config = dict(
    dataset='photos of plants, animals and fungi (iNaturalist)',
    image_size=24,
    horizontal_flip=True,
    num_classes=[67, 181, 646],
    activation='relu',
    stem='deep',
    loss='cross_entropy',
    init='torch_default',
    optimizer='nadamw',
    beta1=0.9,
    eps=1e-08,
    batch_size=128,
    warmup_steps=2000,
    weight_decay=0.02,
)
Rows from block 9, named by matrix and row number. Each number is 128 + 24 x the weight over its row's rms, rounded and kept within 0 to 255. All counts start at 0. Numbers have three digits each. After the name is the row's rms in percent of the matrix's.
# conv: 3x3 conv (model.blocks.9.conv.weight, 192x96x3x3), inputs 64-79, a 3x3 kernel for each
conv.112 102:062135167066149177074150161096138150085138159082134164122122148124124153134134148100133136103143142107143144172125072195149066167145087109091104117112128115141138121081054128073053107055048114124134101098130112110120116113124143111129133098104140122092147109077155137123134134159150130158161130116116097106140124101110120107110102104141115104119087094107120127098116131108115125136127080117121123092132137142114097166138082136143115
conv.113 098:084121096112147116101127098079110076137154122130146114134104123145111127122117114080107074094129096099133094159162147138147145141153143124119139111123139137162160118127108138146144126134126134140137172175162174173151125119121146151161126132139145114132137115128138112122133124158120094136124103138133079124149116157150138145073122085092135096092128090132135117135145141142155146151183164120158137090118097153132137125103121155140154
conv.114 097:108114123114100104138122130152139141127092101118089115134132150123110090139099063120105149118083109168123136134123102155131127120140129113120132108106109106108103086117142092136161098139148153143132165138113157126113080135157131165168120155170111138149124146144118125130120149154115150155135150144168121108127104099120119098151127132119110123144125142057050073091098111132145135135146164126127111149115124135133129147140126159165152
conv.115 102:119124102112096099105101098135143139129132125112125116120112083071086090092100105129140128140135142115126125110095104118113125115121117096145131136160155145156144163135156128118120158152151137142131138138147127148132150123122126106118152124139129102110100086093121124123114118122101094112091118129103083089115117078141147125155148162131128134118149133122107134130110139115095123108142106148153139146149136135114121134143129127135125
conv.116 102:152142142174148162182148173122132118137137132130116125118129120136146139092109103116113113152132151152129157129139111094110084054069048130144117091093086098084070134111122117111116112121113089107084092094081084080074119116117107121128105118127132137136123144132098118110138149126130144117094107079115120117110108108112104092130120130129117130131112134153160167161162176148152177125143123095128115105118110091108083071091057070085052
conv.117 097:121105098128110086089083064097079092124100113121122116138122124144134127137140134092094075133134095116111082131141113145149131148145137103112103113117101126120122127143130143150142136141137126117127137124116146144129087101098115141120111119119140144141143141142156156146121141117116137108106127107157155153176178178108135130087078066104115089089103078106119119125126121146160149118112130099080104104111129121137113120134127125133134
conv.118 097:107123116139145128145152136080102081115134116141152130128109103119120093132138125161162152169165157143153141160144160167133164152127145136151159152142168135140157148139135159152160148149163115156132153190158123144119107107097135127111142149127096089077113110123127129133105137117138157144111129124152125138136107129123110118137153144156162152163166148104106106113108114118123128080093098066071064093107079191162185186147187183154182
conv.119 105:140122137095100107063095102122121124096112119095128128066085090101122109087079075155139148128135130088120100111133101108136103111131097157157165133138132140150136058076081111114116150137138127141126123143129086120108130121114156147134148150147089109096137140139158142153098116113112115109124139126123135143115142144106101111124120129104118116058104088137145123140163139157186151100121100121119111109104105128148111127156126137133108
conv.120 097:099111115147150151137126129080092090142147149143151163101106092146138149123125114100104107118121098148132139143135158109109117154148154099116150120137144124131124150140131138140129128131137079112096156171160125135135100103118149142133138136137153164140117126119108108106114118118146141154067093109107102121129121146111112113085093090106113113134127139110111101123127119105093107075093092165169145134143128199191209137143137184171186
conv.121 100:104092090099100083085095073111108099115111109104103094121111119134110126144131141125128107113116091084105084112128122122134144121128136091090119142146158123119125088086098091096115145142154075097088105128116142159140093109089084110116161173164102128126067085101141144145108112129130136143106112122097091098106092115130126148102096095083087081086092077141137134116117120116113104137148119145167148157171157115123122122130147099090107
conv.122 105:097107114099116115114110119115101097089084072085071061105122110100110106119122120099091098107099089114098096135139135135133137123110122125123116122126134121122127115116112126127117154154141126132132116115114112115107179167171155143146166154157129135135138144137133144131153157147132139130137142144100110092095113102117123110086098095101104090117102098151143160141116143137113142113127121129139127126122111144142131141139146124115114
conv.123 102:124123123133127131135117131149141149145132132136129128092120111111101128094103121103096103091085106118099118139128144130132143126114127128135146099100120104096111118105110156150136150164144072099072109131111081121097076057070124125131089105110108118080109112097107130114093123118107108122109111120099081096126122140121142133121114133142131146134129121133110135127103123172144166108125116112136119095119100080081093106112101110114111
conv.124 101:123142162135124140136116127095116146125127145131125139181133111160129112141145119131103158123108157129124158101116113101115114132121108095111126126125137129128145156145112121139125126152140119149161108146171088150179142143151110148148139150151142119099091110094097136151103105119124117106128133136149081046152109065159131066134116143127113146135117153138130128170140139154128137125112105137150154118134151126110103093080085121121086
conv.125 101:119101125128094108088069078110099093102105103073073076169157158123120118109094113128156153109123123093090088147144142147128124111121111111118131108118129135135141108114108159162155152155153137143143094101118108123114107106096093094090103113111166164155153150147133137137170142156144125136130124124099094096096091096064065071090115109110111098099097072126118118160163155129156135132126132125124114135145130130136148141128138098104110
conv.126 105:152130086152136087157133079144130076132124090157127108151140135147117095164135120116133157125143145128133080118111136144128143118105136114124135128134158127139163123121139135120103133128097142155084135143090168174121150143123153134100157155139118122117106111113125123127143141113158144128154141151156140163179139149157118153122127115130137103145142066135119130132127135139135140084092091076093102106114120116125175152146185144118165
conv.127 099:122091102104105101091111108123129120085108097086102090090101102098126119114132119154150151123127113089099085101128100153193147147162136130129117173146142168145143151147136126133102132135114132135136071093105066095085121121130060084076118134127117123104075077068121128119086090099090084096120125117118143090152171126166150145138129136105121102098125100073092108108101118114103115119137134125122147104119127114141106141168107160159132
conv.128 100:119116115126123125126123113144102140131103134116098120123110134110099126142129124083075071123110113150139145123152134143162158121142138100110118144146142160157126133150140134142114124114083125126125112098092120091091115128124130139120099114083146132130146150131098095100107145129123157138116123100101096119128128131123136104108111127119115125118114120122145135132149132121137123130101106111105115154151161123140120174186167143150130
conv.129 102:135117146136126136148134146126109128139117131150110124143136127147137138154152147073095087082112085074118086135126108095112101113128119112114122135146148123136121109121095086105079072087075098058070091050056116087080073060050076062046123097113114116083107113092102107102146144145146142147130131133130155126104128111125141136082070084094092078104117110114115098098110102088099099080089092116111116136124130134131092097103085125130112
conv.130 099:147112121176144148165123150132113118127097116099074106117125122105134115091112097123116113141131140161134162062070059120155140213228220169169163136130118167153138096109106155162164161165169135128116121107113127118132120109119160154157109117124119133124152163151128136135130121123153160147156166152074097063119137109173175163112105100145135140125126130133130133137133142141120144138145141102113120126150149054055035093119089167165158
conv.131 106:161157154146148147132128135149143138131133123066073081125102105145145147126113128080101085091116107064099094120125133147131143156153152125108111140121131120105119138150142132146137126143121149150142138142158110104124114143118113138133118140123112100110118120128138127129127126120133132144120098101130142146127147132141161149127158144120155149092133118102109111095086091082069083137127120130126133124116120134142149141128135165169169