python train.py --grayscale=true --horizontal_flip=true --label_smoothing=0.05
Rows from block 8, named by matrix and row number. Each number is 128 + 24 x the weight over its row's rms, rounded and kept within 0 to 255. All counts start at 0. Numbers have three digits each. After the name is the row's rms in percent of the matrix's.
# conv: 3x3 conv (model.blocks.8.conv.weight, 96x96x3x3), inputs 55-65, a 3x3 kernel for each
conv.0 100:108108106108104103100095087122105129129117134133126132139137152137131145162163170103090111097089108080072088153133149152143150148143143152148156130116133154144155127129131144156148147159151112108105113113112131139138153157146162168155132135128080056070112101114136143144087084089106108110123131133
conv.1 101:117112115110095103103089097100128132101120118109114111131135130118114112126121122119111108119109112123114111149148131152154141122126109113117109082078077101089088126137106099107088111107088121134134108119118111109116121129115116120116133145134151146134184171171160142157145155143122133130124131125
conv.2 102:135140128144142131148146141093102104082094097097091096136157150131132121114099087137128124126116110136122111101100108099102109116112115060092084077111093072086064135129137142129130137124117085102093086108101100106099093095105079078105071077110113113115118111119137124129131114122126103107124093104
conv.3 101:134147142128139129112115115128122124121115120121109112130131138128127133128130140163176159165170164151162158138139144152159156155168164127126146110095113134108125073084094114122137105121134121125127131111099169121111093095109090085106085066100127134132114120127121124138107104109122120132158148163
conv.4 099:148154175121128136148143143135127119127115111109107100124122135117113113133133137107121106115130112119138126116127132098102094101100096105100108083078087091093097177179177173174172157162160095097105084085096079081093153146122178172152135136117083098083096114081117123092182189178180192165167174149
conv.5 098:133139122119120116136132130104111106115123116092115106121134129132136136105114111109108113109097112115106108102100098119133125086104089102115113118120116130129124089096084070095077086112092102114119122135133148159151125141138112129135115125125107108109106106118110109115093080095050049076061065081
conv.6 097:125131131104119113105113120123121123096107115121138147161166158136144131149149141106105113086091098089092107102112109106121116097103106157156153121124122126134138102103095119125110138140127114130131108127130096104107137135132114115121089092102123123111133131118140135129125126132126131132124134135
conv.7 098:105095082147156139157169149142132140122114122072066084137125138174159165165171161124123101141152137146159149087077051122125116146154147126127139121116127122108112120129111111111110136139136119128137130138136135126130151147143111100113112116128121118112139140138136135136108096093127121121155155150
conv.8 097:148145142128129132118118124102106120114113117149143138116109105122122111129140133145140139134134135126125132162158159174182181153157157089086086117111103154137121136140157132133143122121122126131127114120117112120118084092105097105110140144147110117116105112115105107113112110116140140143163154153
conv.9 100:156146157163144142150141137150149141127128130114113121105106113086084089120103106117127117132134122136133134117130135120128129152155148141128126115114119125126125179174170184173171159159148125121127126124133139130138201213198204227210168171158112132128106135128105121121160171164164179175145161155
conv.10 102:112084098101074082106099100118124130121122124137140141188170168167161152173172160088081092080085093078093091115124126130137136123141142174147146163144142166147145126130126155161158162169165141130126126108108118104104132124123132123129121110119097079074106100091103105099155144138157154147149146143
conv.11 100:139139146120106120089076091069075082115121125137137144160159166181188191168182186138136138114120126111116124133130129133133132123127123116106112123124128132138138128132124122121113150143129169158153156145147136130133144134135146131135150137141163162148155146144145145150116131134134137146137144144
conv.12 102:134143129145151141136142133071085076084081077085079078130129135133128126129121121128133124128137130128139126102113110117129110115123108122146151131144141158162154130119114095090106103080104126128127137139130146142134118117124123126131140140153151163162160173166163165157103080083119108106113105117
conv.13 102:122134125119133129116125125106096120085076112098098125146155173125129174168166185126140145107124129095118120125128128113121115099110105145154162119126165151152176132128107135135120114110103144152150139136142145138146095089094100093105116108118075081082082085097082087100116097105124111126145140141
conv.14 100:136142126118118100139130122108092095138124122144130128128125102135136126129140129145159141125147127126144126133130108159163141159164141119118113111111106129131132094100107122118120151153146107115130106116131116116133144142121124127105130136116133139119125126109140134113096110121122143142125140133
conv.15 108:100096101121118120127129132134124123129114115112103104141132126105102093086074070099092102118110116134130127091084089127120120141130131110115101108120112072089080149131131143132136142138135094095083093100097097117114115124129136152146119139143124114118130127124128124118151146152126125134111116122
conv.16 099:129119108130128123128132134161154150189179178179173175097081093126107117137132137127119122152140152162150159108114121136126129152138140136117122127108115131127123097102112136129130168164153143130134148115124155126131099101117085091091116114112127123128142137138146145145118117134142132147155143147
conv.17 096:150145140152148138142134130128118138117108126128118132107088096103083086123117114138129123140125127142128126147138139159151150178169161135120137138123137136134133106113111138143141140144145147125130137108111133118113079094135081104142088113133102099097105100103120109122089079101110089117144127148
conv.18 100:133127129119117116106102104115127113120144119090126104128136131132141132117131128112107109092088090090087087119119112113115111119125109124135130125136124106117105091086085065062054101100097126132108118127109111131122073076089086093103129125128105092094106107104112101107090088085081078061090076061
conv.19 103:150159169135140136144151152077073090119124136129132147132133135117129122108125114132128140135128124159158136093085099123123124120121121145137147115112118106116118118125112154161134159166147121117129114113124103109121151151125132118093113102092166164171187177181173168166061079096083100099115118117
conv.20 100:122145134090115128083095123200188191181168167171155152142131117113107103119111115145147137154163137153165145131136141116129125094112108133119112105096092113112112110117113108117113111115110151146141163164155151150151127122115134140128150159142169161138172160135188178140153139141138130129156152145
conv.21 100:071062080084076087108093107130133141142144147119121126116124125139143137141145135131132141126126124113116121202202195199202204155167167104108121122124124125118116129127117117127124108129129118095110102075092116086097084092099113104099110102102069072070076073068057062059122120111146149136103117114
conv.22 101:141134144137128148122130152167165179179169184158145156100086095104094099130120121127130147110129144112134154135144150140137146117122121140127124108103107119104111171173175169173164149150139152136131153137131144126129153139143150135139152137151116125127122126139125123131096098104109110110135135132
conv.23 097:135141135102108119105115130143127125153138140145132126137122120131112111135123121102113134119130141118126143096098102135139131106109106161148149161135131159140135097090070100109085105117095154152137129123118122116108127135136149165161140147131134135138139137146137139141094108123092110126111136139
conv.24 101:126131119120123109116121106129146142123125124120117120109120118109102106121109104125130126118121111130125117108106098094098092122127116132159152137154151138139130144136133126123125113114122128137138136145140128131129144147146163168172154169173121115119130125116136123109155143145137126127153146148
conv.25 110:127128121122118113106103095106114116119120120132132132107119134092106112078076089125123112122121113109107100111106109135137132149148146111132142140155160151153148097092091134136124128130120097111091115136118142149142095103108080093100092107116135138134136140138135143145120115120131123131152147149
conv.26 101:143139139120110108090080082092096103138151157143156157113108110152148144171170160146132139129122126102100102135120121147137140117117117147143149172172171184190183138139140142145151107104116131121109118120112105112108127109114126112111139132124116108103106103108107114112096085099145144150171183184
conv.27 099:087104105094111113101118120124132141149155154144145141114114108113098091104092088124135132155163152161158151110113110132137130117110113116124140108101111073057062095110102093101106140137148129151162131143150100105103146143134123115120112103120137136141152154152153150149104105098132129122168173168
conv.28 099:142156153109115118103110115132141154115128144079102121158162160127148152135159163101098106082089095062075080108103106104107101069072079144153160118137154116131150090082076121119104130138116098102124119122142144146155100097094098102095096100092125135125119132116130145122209188170169144137128112107
conv.29 097:135129130126114119122112133089071081112094108127113118141140136117112116107123122124129121106114118116128136131137141132135132126123115121103104124103111141130137172169155132141116093107091123151153103126134089120121160160154156157142147154139102110105110108110129131136141135129146142135161162147
conv.30 097:131132135136136135142145143147111117126112112116106111154129127164148138145138134108097106117112114125124129130134116132139114133137115143118112134120120144135133085077069100098086116104095108102103119116126129143148157165158170176162152149138112103108092082093089080095153142154089099106065080083
conv.31 099:110125121120131127111123119145127140150139150157144165112113130126131139124134145145159151151160148148161151114109109120123124136145144104109131100106112137145146142142144146151155113119124094104112115123121127133134116112117119112106110103108123123119116114118110109118125107119140126139164147156
conv.32 102:118097095116103094131130115161168163145144131138137141132136131116122122134149147117080082116097094135127124162153150151145140162159155139143137119132119114131125137120114151138142153147149131126126131135136134140148131134136138149143119124126115096087109090074118104094113109111103112114113132142
conv.33 100:089090102089086094107117118062055048104097086116112090170164146186181164153147123118136150135138159129144162089093120118113131094097115126126115123126118130141122119120110105097091119107101148150139159161130137134114155137133127117121113110123122130146140142170134145175075088095104121130119136136
conv.34 101:082067095065059062118122123137164153168181171123129127139152146146153141129135112113116121107116115109122122160164153155164157121133131109121120156164154131132121110124113106123123098129137104090109095082097106089099070078100082085096065065081109107109122127123108117112154158148147157149084100101
conv.35 099:149149150121101109134118128126135125153151144138138126169171160194203181199215200126119126102083106139114127123119110120113110105089085139141140160166150171195175158163154125123110119109099076104121076099115094112128127131116131132115127129124144141126148137126134109108116133127139159152126133128
conv.36 095:137146140143147141125139126109122121123124128139143149143132129134130128133138134160167156122135128120128123137141134114118115125120120138129138152151149155147142111129131121138138095112114125136138154171171153170173099105120093100108122128135178181187156159160148150153102098100066060066132125118
conv.37 098:110106115125124127112116116142166145177186168153169152094107109126139134127148146132117119149138141152142139105116100136138133134137127139144133168174164161184176123124127123123124113102098141137132132115114129111103098108125074088108068087108142138136155152149129130119131160148162171162130141123
conv.38 097:122128130119115122128133134075072060095091082102091091104092097114106107119115114120111107129117126125121116146126115142132120113107094054057061086092089119113108159153129133140117133136118077087095104112123110117118128136133093106107098104109102102109114110119114114110134118114094083088103088087
conv.39 100:100116136085095106104121117122114116128120115152135134089080086106098112126130136094113119098118118130151143095074084100091084126117112115108105093081086116117130148150148157153158122124116121129135138148147146157156141147146124127130120106116109111130113104130133132141108102109146145150166164161
conv.40 103:118116116134142132143152138109113099113103101114094104127121128133113129135126143121121111115120109119118102087096091089102089096101100113107100133121123134114121104104119103110113109127122108091085107089083092073074119116121126137138136143144112114114108105103095095097124099110132111111161149151
conv.41 101:121107115151139133160158150146152139142146148132133139161164164162172165156166152140119136149135138166162166121106101122109096149147133156179175178195185175190167129121123126116114145132135131137149130130139129128127144142142139138128109102102100090110092080089102088102146161166106131135075084089
conv.42 100:127140134102118111121127131138138164150145151144133145142154151126137129099108106111122105150160136155160143089108095115141114121139113129134139108119118104113111092108111121130123145151138113124151118129154108125141107112111108123120114127124132132111139149129145141122169153160147150139134140128
conv.43 103:105114119072084085058068074105122108096113108089109099109101097112121119094103088111116119080089088062070074124123125136139142133139139134128115132154146113136127134138140121133134105125116131114092103096090084087080095091083094104088086101085100112111096112111101132128149154139143157142112143132
conv.44 098:084089093147157155148167158149138135150143144100085106150141145156150165163169188095094088140144135155158150095097095131136132164166164154153160146143148176174180103108112134140137149151150127129129129126129155149156143137133114094101141132142123129132136138139121122123122110113142127127155136137
conv.45 099:091082097112101110128118129137147148135139146134129138120118113112104103142130131112117125131128139150143155146142141151145148163163153123124131137143140129121121126127127121125125149155144140143139139140142132131127093100118100107112114116116063055046095085084117102108115106111093085086110098104
conv.46 105:115120123115113121120123122145164154146154151144155143117118121114114111124121120124122125131127123131133127136138137132134129127131130199204183202211201193203198155150158139136137143144141145136137115108101098080072053065095065082088072086082122125126133136134133140127122118111129132128121119110
conv.47 101:123136132126140137114120119156151147173160158153146146098093093119119120112108129113133117136155141151164156136152143163168167167171168129128132100093107120104124115128134135142143128139140141131138124113121151132133128135143107107114102102105137148147144155152136141151162168166153150148141139143
conv.48 099:116118122117119122118120123143136130150161153160166163113117114135148130143146131116123121135137135143137135124117121158156153149153153143139131138150139156165147124139150143165171121139145127131120110127119122128130098089115105101109099093098127144145131140146137152156128126126119124112099099088
conv.49 100:133146139139151148132140141128128137148140147152147147127133131157160152146152136105108112119113121122120124104086091101076088113086097088104097127147134147151132139099095120081086120088102133111098127109097114119118094085114088075109097095112140144152152154163149149150130118127139126141140120139
conv.50 102:110110120111107112112106104148156131152165149113125108094108113087091097074073076143144137147144136141131124139148135163165151139145132083086102089095087114130118129141133141147148129134138136138143098093107099099102081098097102122119130154140142141129153152149135136138147158144175194185129155149
conv.51 098:140138128153155147152154148127137147139138143109113117145150153158168166138154143116103110118110116124121120104090098101093097112106122123136143127138146108129117114105104064061072083083093071080088077086088096113101132135151109114128080102125125128133152144153154152153140130137086073088071060073
conv.52 101:082086107066074088079082089162164151131140130111125125130112113083068070098085077125122143116116134090091107151140137152145146125130138153145138113108111109106108154158131132133126100109110156158132155146127169160143133132114133135127131133125139138146144145146121126126200208196141159156093120125
conv.53 097:141152136150162146129140127096101101128110105149128127100112113097096098107100103138142135137144137140139129111111116117118115133130133110122125093095096154151138117116121141139144147150156117114118125112110142125116133121134117105128114102137122127132119124124125124130092094107128120130153142160
conv.54 098:130129128104098102113109120124126109136146128140144136122114089150144126175176168121120121100094104106097112107101096123128118116118116142139117160161143172162155168185192169183186144158149075081091090094097116118122117118120131132131115110111080072068058052048068072062119125120154150140171165151
conv.55 105:165176164101106102127146134145125134152127136161134144121108113105095095108106106120148129134161139184208187108123114121136125162162143115107112098088096103101099115114105083075075075075075139135154142140158132127139149145139143139143123127132106112107121128117165174165155155161172178186166175178
conv.56 097:114095110136125128141134127159157156142150158108128140156166153160176158119144134138094123152125138163145144130114095144139114143138117161166161166173168114128119111132123079092085086099089180198188171188189133152153130120126116099113109094106163146186142124150133109128094100102103092089144131127
conv.57 098:103104095093091090097091082136128137146137132135136138115113126117115128078075106138140137109115114101102101148152130143143116125120105136129125127107094112102115128134108120120113149152143145141142129125117108110107109124137109135147147171160109117109114122131102095108096090082089087090128132122
conv.58 099:129146148090099097123134125108099092107084088106079091138141146130132138119128130118143125128148134164174157121122114126128115158150133127137148148151154153148146125125107100102092100106097104110126141142163152148169135141142136138146134135146128134132161159145169161142145153152138150149126136131
conv.59 100:107110100118116106133140131117116119155155148137120110120128121140148147122118112121123117128130124126136131134137139139142138144142137104123113146153146112111107120130139111116115109117115107128135124148141135146131123118115113118114148161154142141140172170171159159156150145159132131141145145146
conv.60 096:113115117113118114115119118083092097110124126134144136133147166147156163154148136120127133115127129111118132144147145126134136123125130114115126131136153135139146123133120113120113088095100131139152137160170135162169085072067083078083100106115162166166160167164162165158089085086076078073102098079
conv.61 102:124133117117127114112122116118117102115104094110106093151141137147146142123122123114112102120114108125117107119099101115107105125119119158152154166169180153168174098095090104096093125118115120130119133145136124137128113117134114118130120134141130127131147139140139132132128114121153144142154150147
conv.62 105:118109122107101115107099113122131126117128120128138126090092088074085080061065066125113122121115126143134142117112116121119126134137139149154143151165154143159150162144150161145148189183183112127096078093063077075062095104114096107116101113111081083089086087088100102098146131129140128119121112102
conv.63 098:112116116107112108127121116126132129156163155146147135147143145145145143122120133143148142143146137130128125144165170159177173142149139116099101126127129138152161117128133125124128118113110124107105120107094142125114116096089101085082092085095136142140162166167149156155136140120184185161144145116
conv.64 107:122121122126125121123122115126125123122118126131123133082075099072078101081090109150144139159153149158161158134132129143145142151150144128133148119123153137148169130120131155143144155153149120128121115119111130134121091108126085096114077075088124123125128120128133124137128115118130112115130103105
conv.65 101:149153151193203194156163161104100108108091101099091101079064086111104119118126126145145138149150142139140141128129126133128121132131127143146158129122133157154154108103105113110111109105113130141146125133136144151146114106107130120126162153164108114112105107101093092089092078092111099119141113134
conv.66 101:147166167145144131138149135126111101126113121130119127138130131141135130154147151179186164178180162154161147106109106109120117141144139122123116117112107113106114186187174174175159121128117112100115135123128141126131163150127158137102121098084098117146083108120081091107129144132154162152125131122
conv.67 105:136134125122118111117113108143156163135149148148145143135153142129138126123129121142134130141131125140136134134131132136136135139142132123140140137151156152163159115115111117125113105113105122141140122148138119139136092109115091106111121138139128123119127125123141133135137146162121135144145153161
conv.68 096:091087088075079075099096092168155153161157152145143148133140143154157154114121109099100113108105118119102110116102096093084084105108112163171173196193177163166151077089086059064073095104097151143145153147155145137136116114125119120120137133126129126122091092100086086082129133148109112130110106113
conv.69 098:118104121082070086062055073143152151126134145104099121126125134105108124151145159117114124116116125114109112140141156139142148131133138114128135096114127089088109163150139151138129140134132146158148130134129128118121159171167177197194154169164126115121120111117105101113144147155141148150125121123
conv.70 102:089103093096108103115119116151153148160160159139149149135137139123132137099103118104115110115119114117121120136131134134137137137139133135141140142145146123125132165171173163162172149158156130128129124122121111113115130130136120122122106116123122128126144149144143151147155152147160152150152150154
conv.71 101:124124133140140139136135134126129141098102098076061066139137131118105102132123130129123135125119128116112117103108108121120120110112112119132119097093089110098098156157147149150135120121110127128127133131127135141135126124132133138148145149151151149150157151151153142148156138145147130134147135140
conv.72 100:103111098111120108124125118122130135141143145145152147086078093113110124125122133111111098130134124119119111110115112136136132120119113124134139123125131132124123118130126124134125105114105105107108095104098103114111119122139107114132106116133155169168192204208168190187116117128153150148152149138
conv.73 098:135139138128129126109114114116129106109115094136132124106129125104116118113120127104109113105117110123138138121134136120134124136148139110137126116132136136142145138140139169166161180177168110129120119137136136142146148147137148142132119112105121127126109123120131149151124139136138152148157166155
conv.74 100:130113110115108110137131132148140136124124114108109102127127126101105112123128126104077081115095101126108115169161160179173166171159155146152142117111111103108115124111110134123122135123123122132137117120136124124138139149150148155148136136142122125122146145140135141137197194186136150151120152154
conv.75 100:155144140143119125145128135133127135143127144152151162165157155170166170158164152156154163143133145170146144131126125107087092110094080170171169168178171160177162145152150124125121113114099161167185169186204166184205124126133128123133139133141126120124140122121153138133121129138115124129140144149
conv.76 102:140146134149156142136138131141124127146136138148132136160153144153149149142135145143160137149161147136147137137146143160169159159165153146138150133126139118108126110119123129144146108128133132136133138138131140136125098105120095099095101102110153146146143142141137131133114106115105109114125122131
conv.77 097:112125116127128127133141143116136122121133127105116116112113096113115101119116093070073079095099104103108105137131136127129127114108119117127119153163153140156143135104115099082092139131133088099092075100103081107111132115119137139140149154153121114117136133135112120116129114119106099114095089098
conv.78 097:145143143128122129100097107120127130153147145167157161118100094109083088153148132126124135121125133113115101145141141146143140133140134127127122098076091134113131110120103123142123110130110126126122125118120102106117110108106121113120140130123144134122143131127142110091103092095128118121161168157
conv.79 097:097084090091067081093073078143134120140139129125132124184189186179183180133153142130116140128122139120114140121115105109099105107109111166164157150158156117139130081088097071061080135128120130144143126149148111136146129126121104114107133147131120117113108110103097091085115122140135151173165178188
conv.80 099:094096092110111112119127125179194150192203162165175133142128069167146100174162113121126124123130119124128121112139130122136124093111092156143107147138106141135103102123109094117106086119126127127096125127093118123092123094097117090092113110115149155150166174169133145144128139130123143136122141144
conv.81 105:117118112098084087112103099082074070118108121134134146134132138148143152131137140141134154147141152150143140123107105135116124147133135111111116126117121125132140108106099093097083110105098201201216208202223177174185154143166137121149130124146132124128160152164152152167103102108111115123118120127
conv.82 097:134143148119132132085093099121114122098098103109113119120122125106106103136130122109113117111115121090093099126118117145143146139138144140128124128124116096098078140152151144149150129140138142134137133129119110110103132140129120129112088099090107110117128126127129126130116120119120121120116123121
conv.83 098:122110118110105107098094104095107097099103092074071051135150135119129124099104112145132135131126126120114111122115113124120113105108095062091095111140125096114108161151141160141130159144135089126099082108090108117115118129124126133133144152144064063060067069063067056049118115115117122120126129119
conv.84 100:126123117134134127142139127071073072098098100110112110126116119114109113098100104122114119128124118139139139079089098104110110124123123084084080097095088097090098117097097121119127114117116123131116130136125138153136125129136117122136124131139099107109079085092084077082081077080118104103164154149
conv.85 098:097132134077093094125133124125110102120105112136123133101110115095099102139146151143153142146153143134139133107086083109110106129135128117123125090091104100103116144141131134134129102112105098097120113111138110111126163184174154167152127120110126123134116128139143144150093105110115131130130139138
conv.86 101:147143133138140118139148127183158165164141144145130146155143152137125131114105110126123131144141137159151152161163159162148147199189180174176182140137148135134146101097080092096086103101085106114128111118143114132149124132117140149145142153152116108098155147130175167156148156142114132121100102097
conv.87 102:117105112103091098118109122141145146131142145135151144133125125117116127146157161082074080067063070084087096148145140139149145124130130140132147130136149132138151154148149131127118133130116132130122121123110108109102101110108100103100116128121158140138143134140140136141123113116111103107129127126
conv.88 100:117121130135133131113114122164164165164158180140146163165160156151141143132136134142133133134124132120106122105089085106093086111102093128129119101097100093092104158155154142141135111118097115119135120126141124127136123123102122120099117108094104076110077068096069055075136148152161176171130137141
conv.89 096:149134144129109136100094126168173186184173185187181191100096109087080080147137132129108137114094121112097124128124135135122131112103112130130133091085096138129130154157134155154133137147121146155150155143141164152154133123116131116107138123107079075080107094109128116134096104117097106118119124128
conv.90 097:073072080099099102117112117149163149154170153124137125112128131140156158127149141141141133152149142156150146172176161182187174146163142124143142143165163148163164145150139142146140118124118082082089080076089092083089091092083110111099096093097118115112124123118108110103142144114145152126109117103
conv.91 101:101106095103105098094094081108122115129131131154152150091085079117115114126131129108115110115120117121134129096103099107119117130144139086079070116095091163150141119113102121128115154161156072055055113091083147136133114117115099098102101100101108114113136139138153156151094098101082095100078099104
conv.92 100:098106098111122121123127128155158151146155149127151132123130124106124122116131126115133121127142125136145128140137127135139121142141126142163159123139141095116112160168171130136138113122126136147138109127122090104098120131124124124126106112105125127120140140128128132124153152151150143134129129116
conv.93 099:119122110097098098111109110137130129174173171165161162116115117089091098081085092121120121117118117113117109127119130158152157156150157112091088104083090104103099123121123158157155168169170118122130098103107070068075132135136087091092116122122120128123123125123115119118103106117120133129150147145
conv.94 103:125118130104101110117120128152143153175174175165163154124126120152151140160164143137127167118108142132126145118101118147134131161158142121127126134141121139141098118123120119121109112128140128141146138148146127140129113120116106098102087086113104085144095085133128114139079091120109122151119122152
conv.95 096:144153160138141149115119124087103102108108112137123129108123128099114131108112128119122129114110121120120123115117119104106105122116103103123123101120121133133142119120115120122109109106098141179183147175186150164172116111107113103105132122125174176177144146151121131141090071071149136131176177170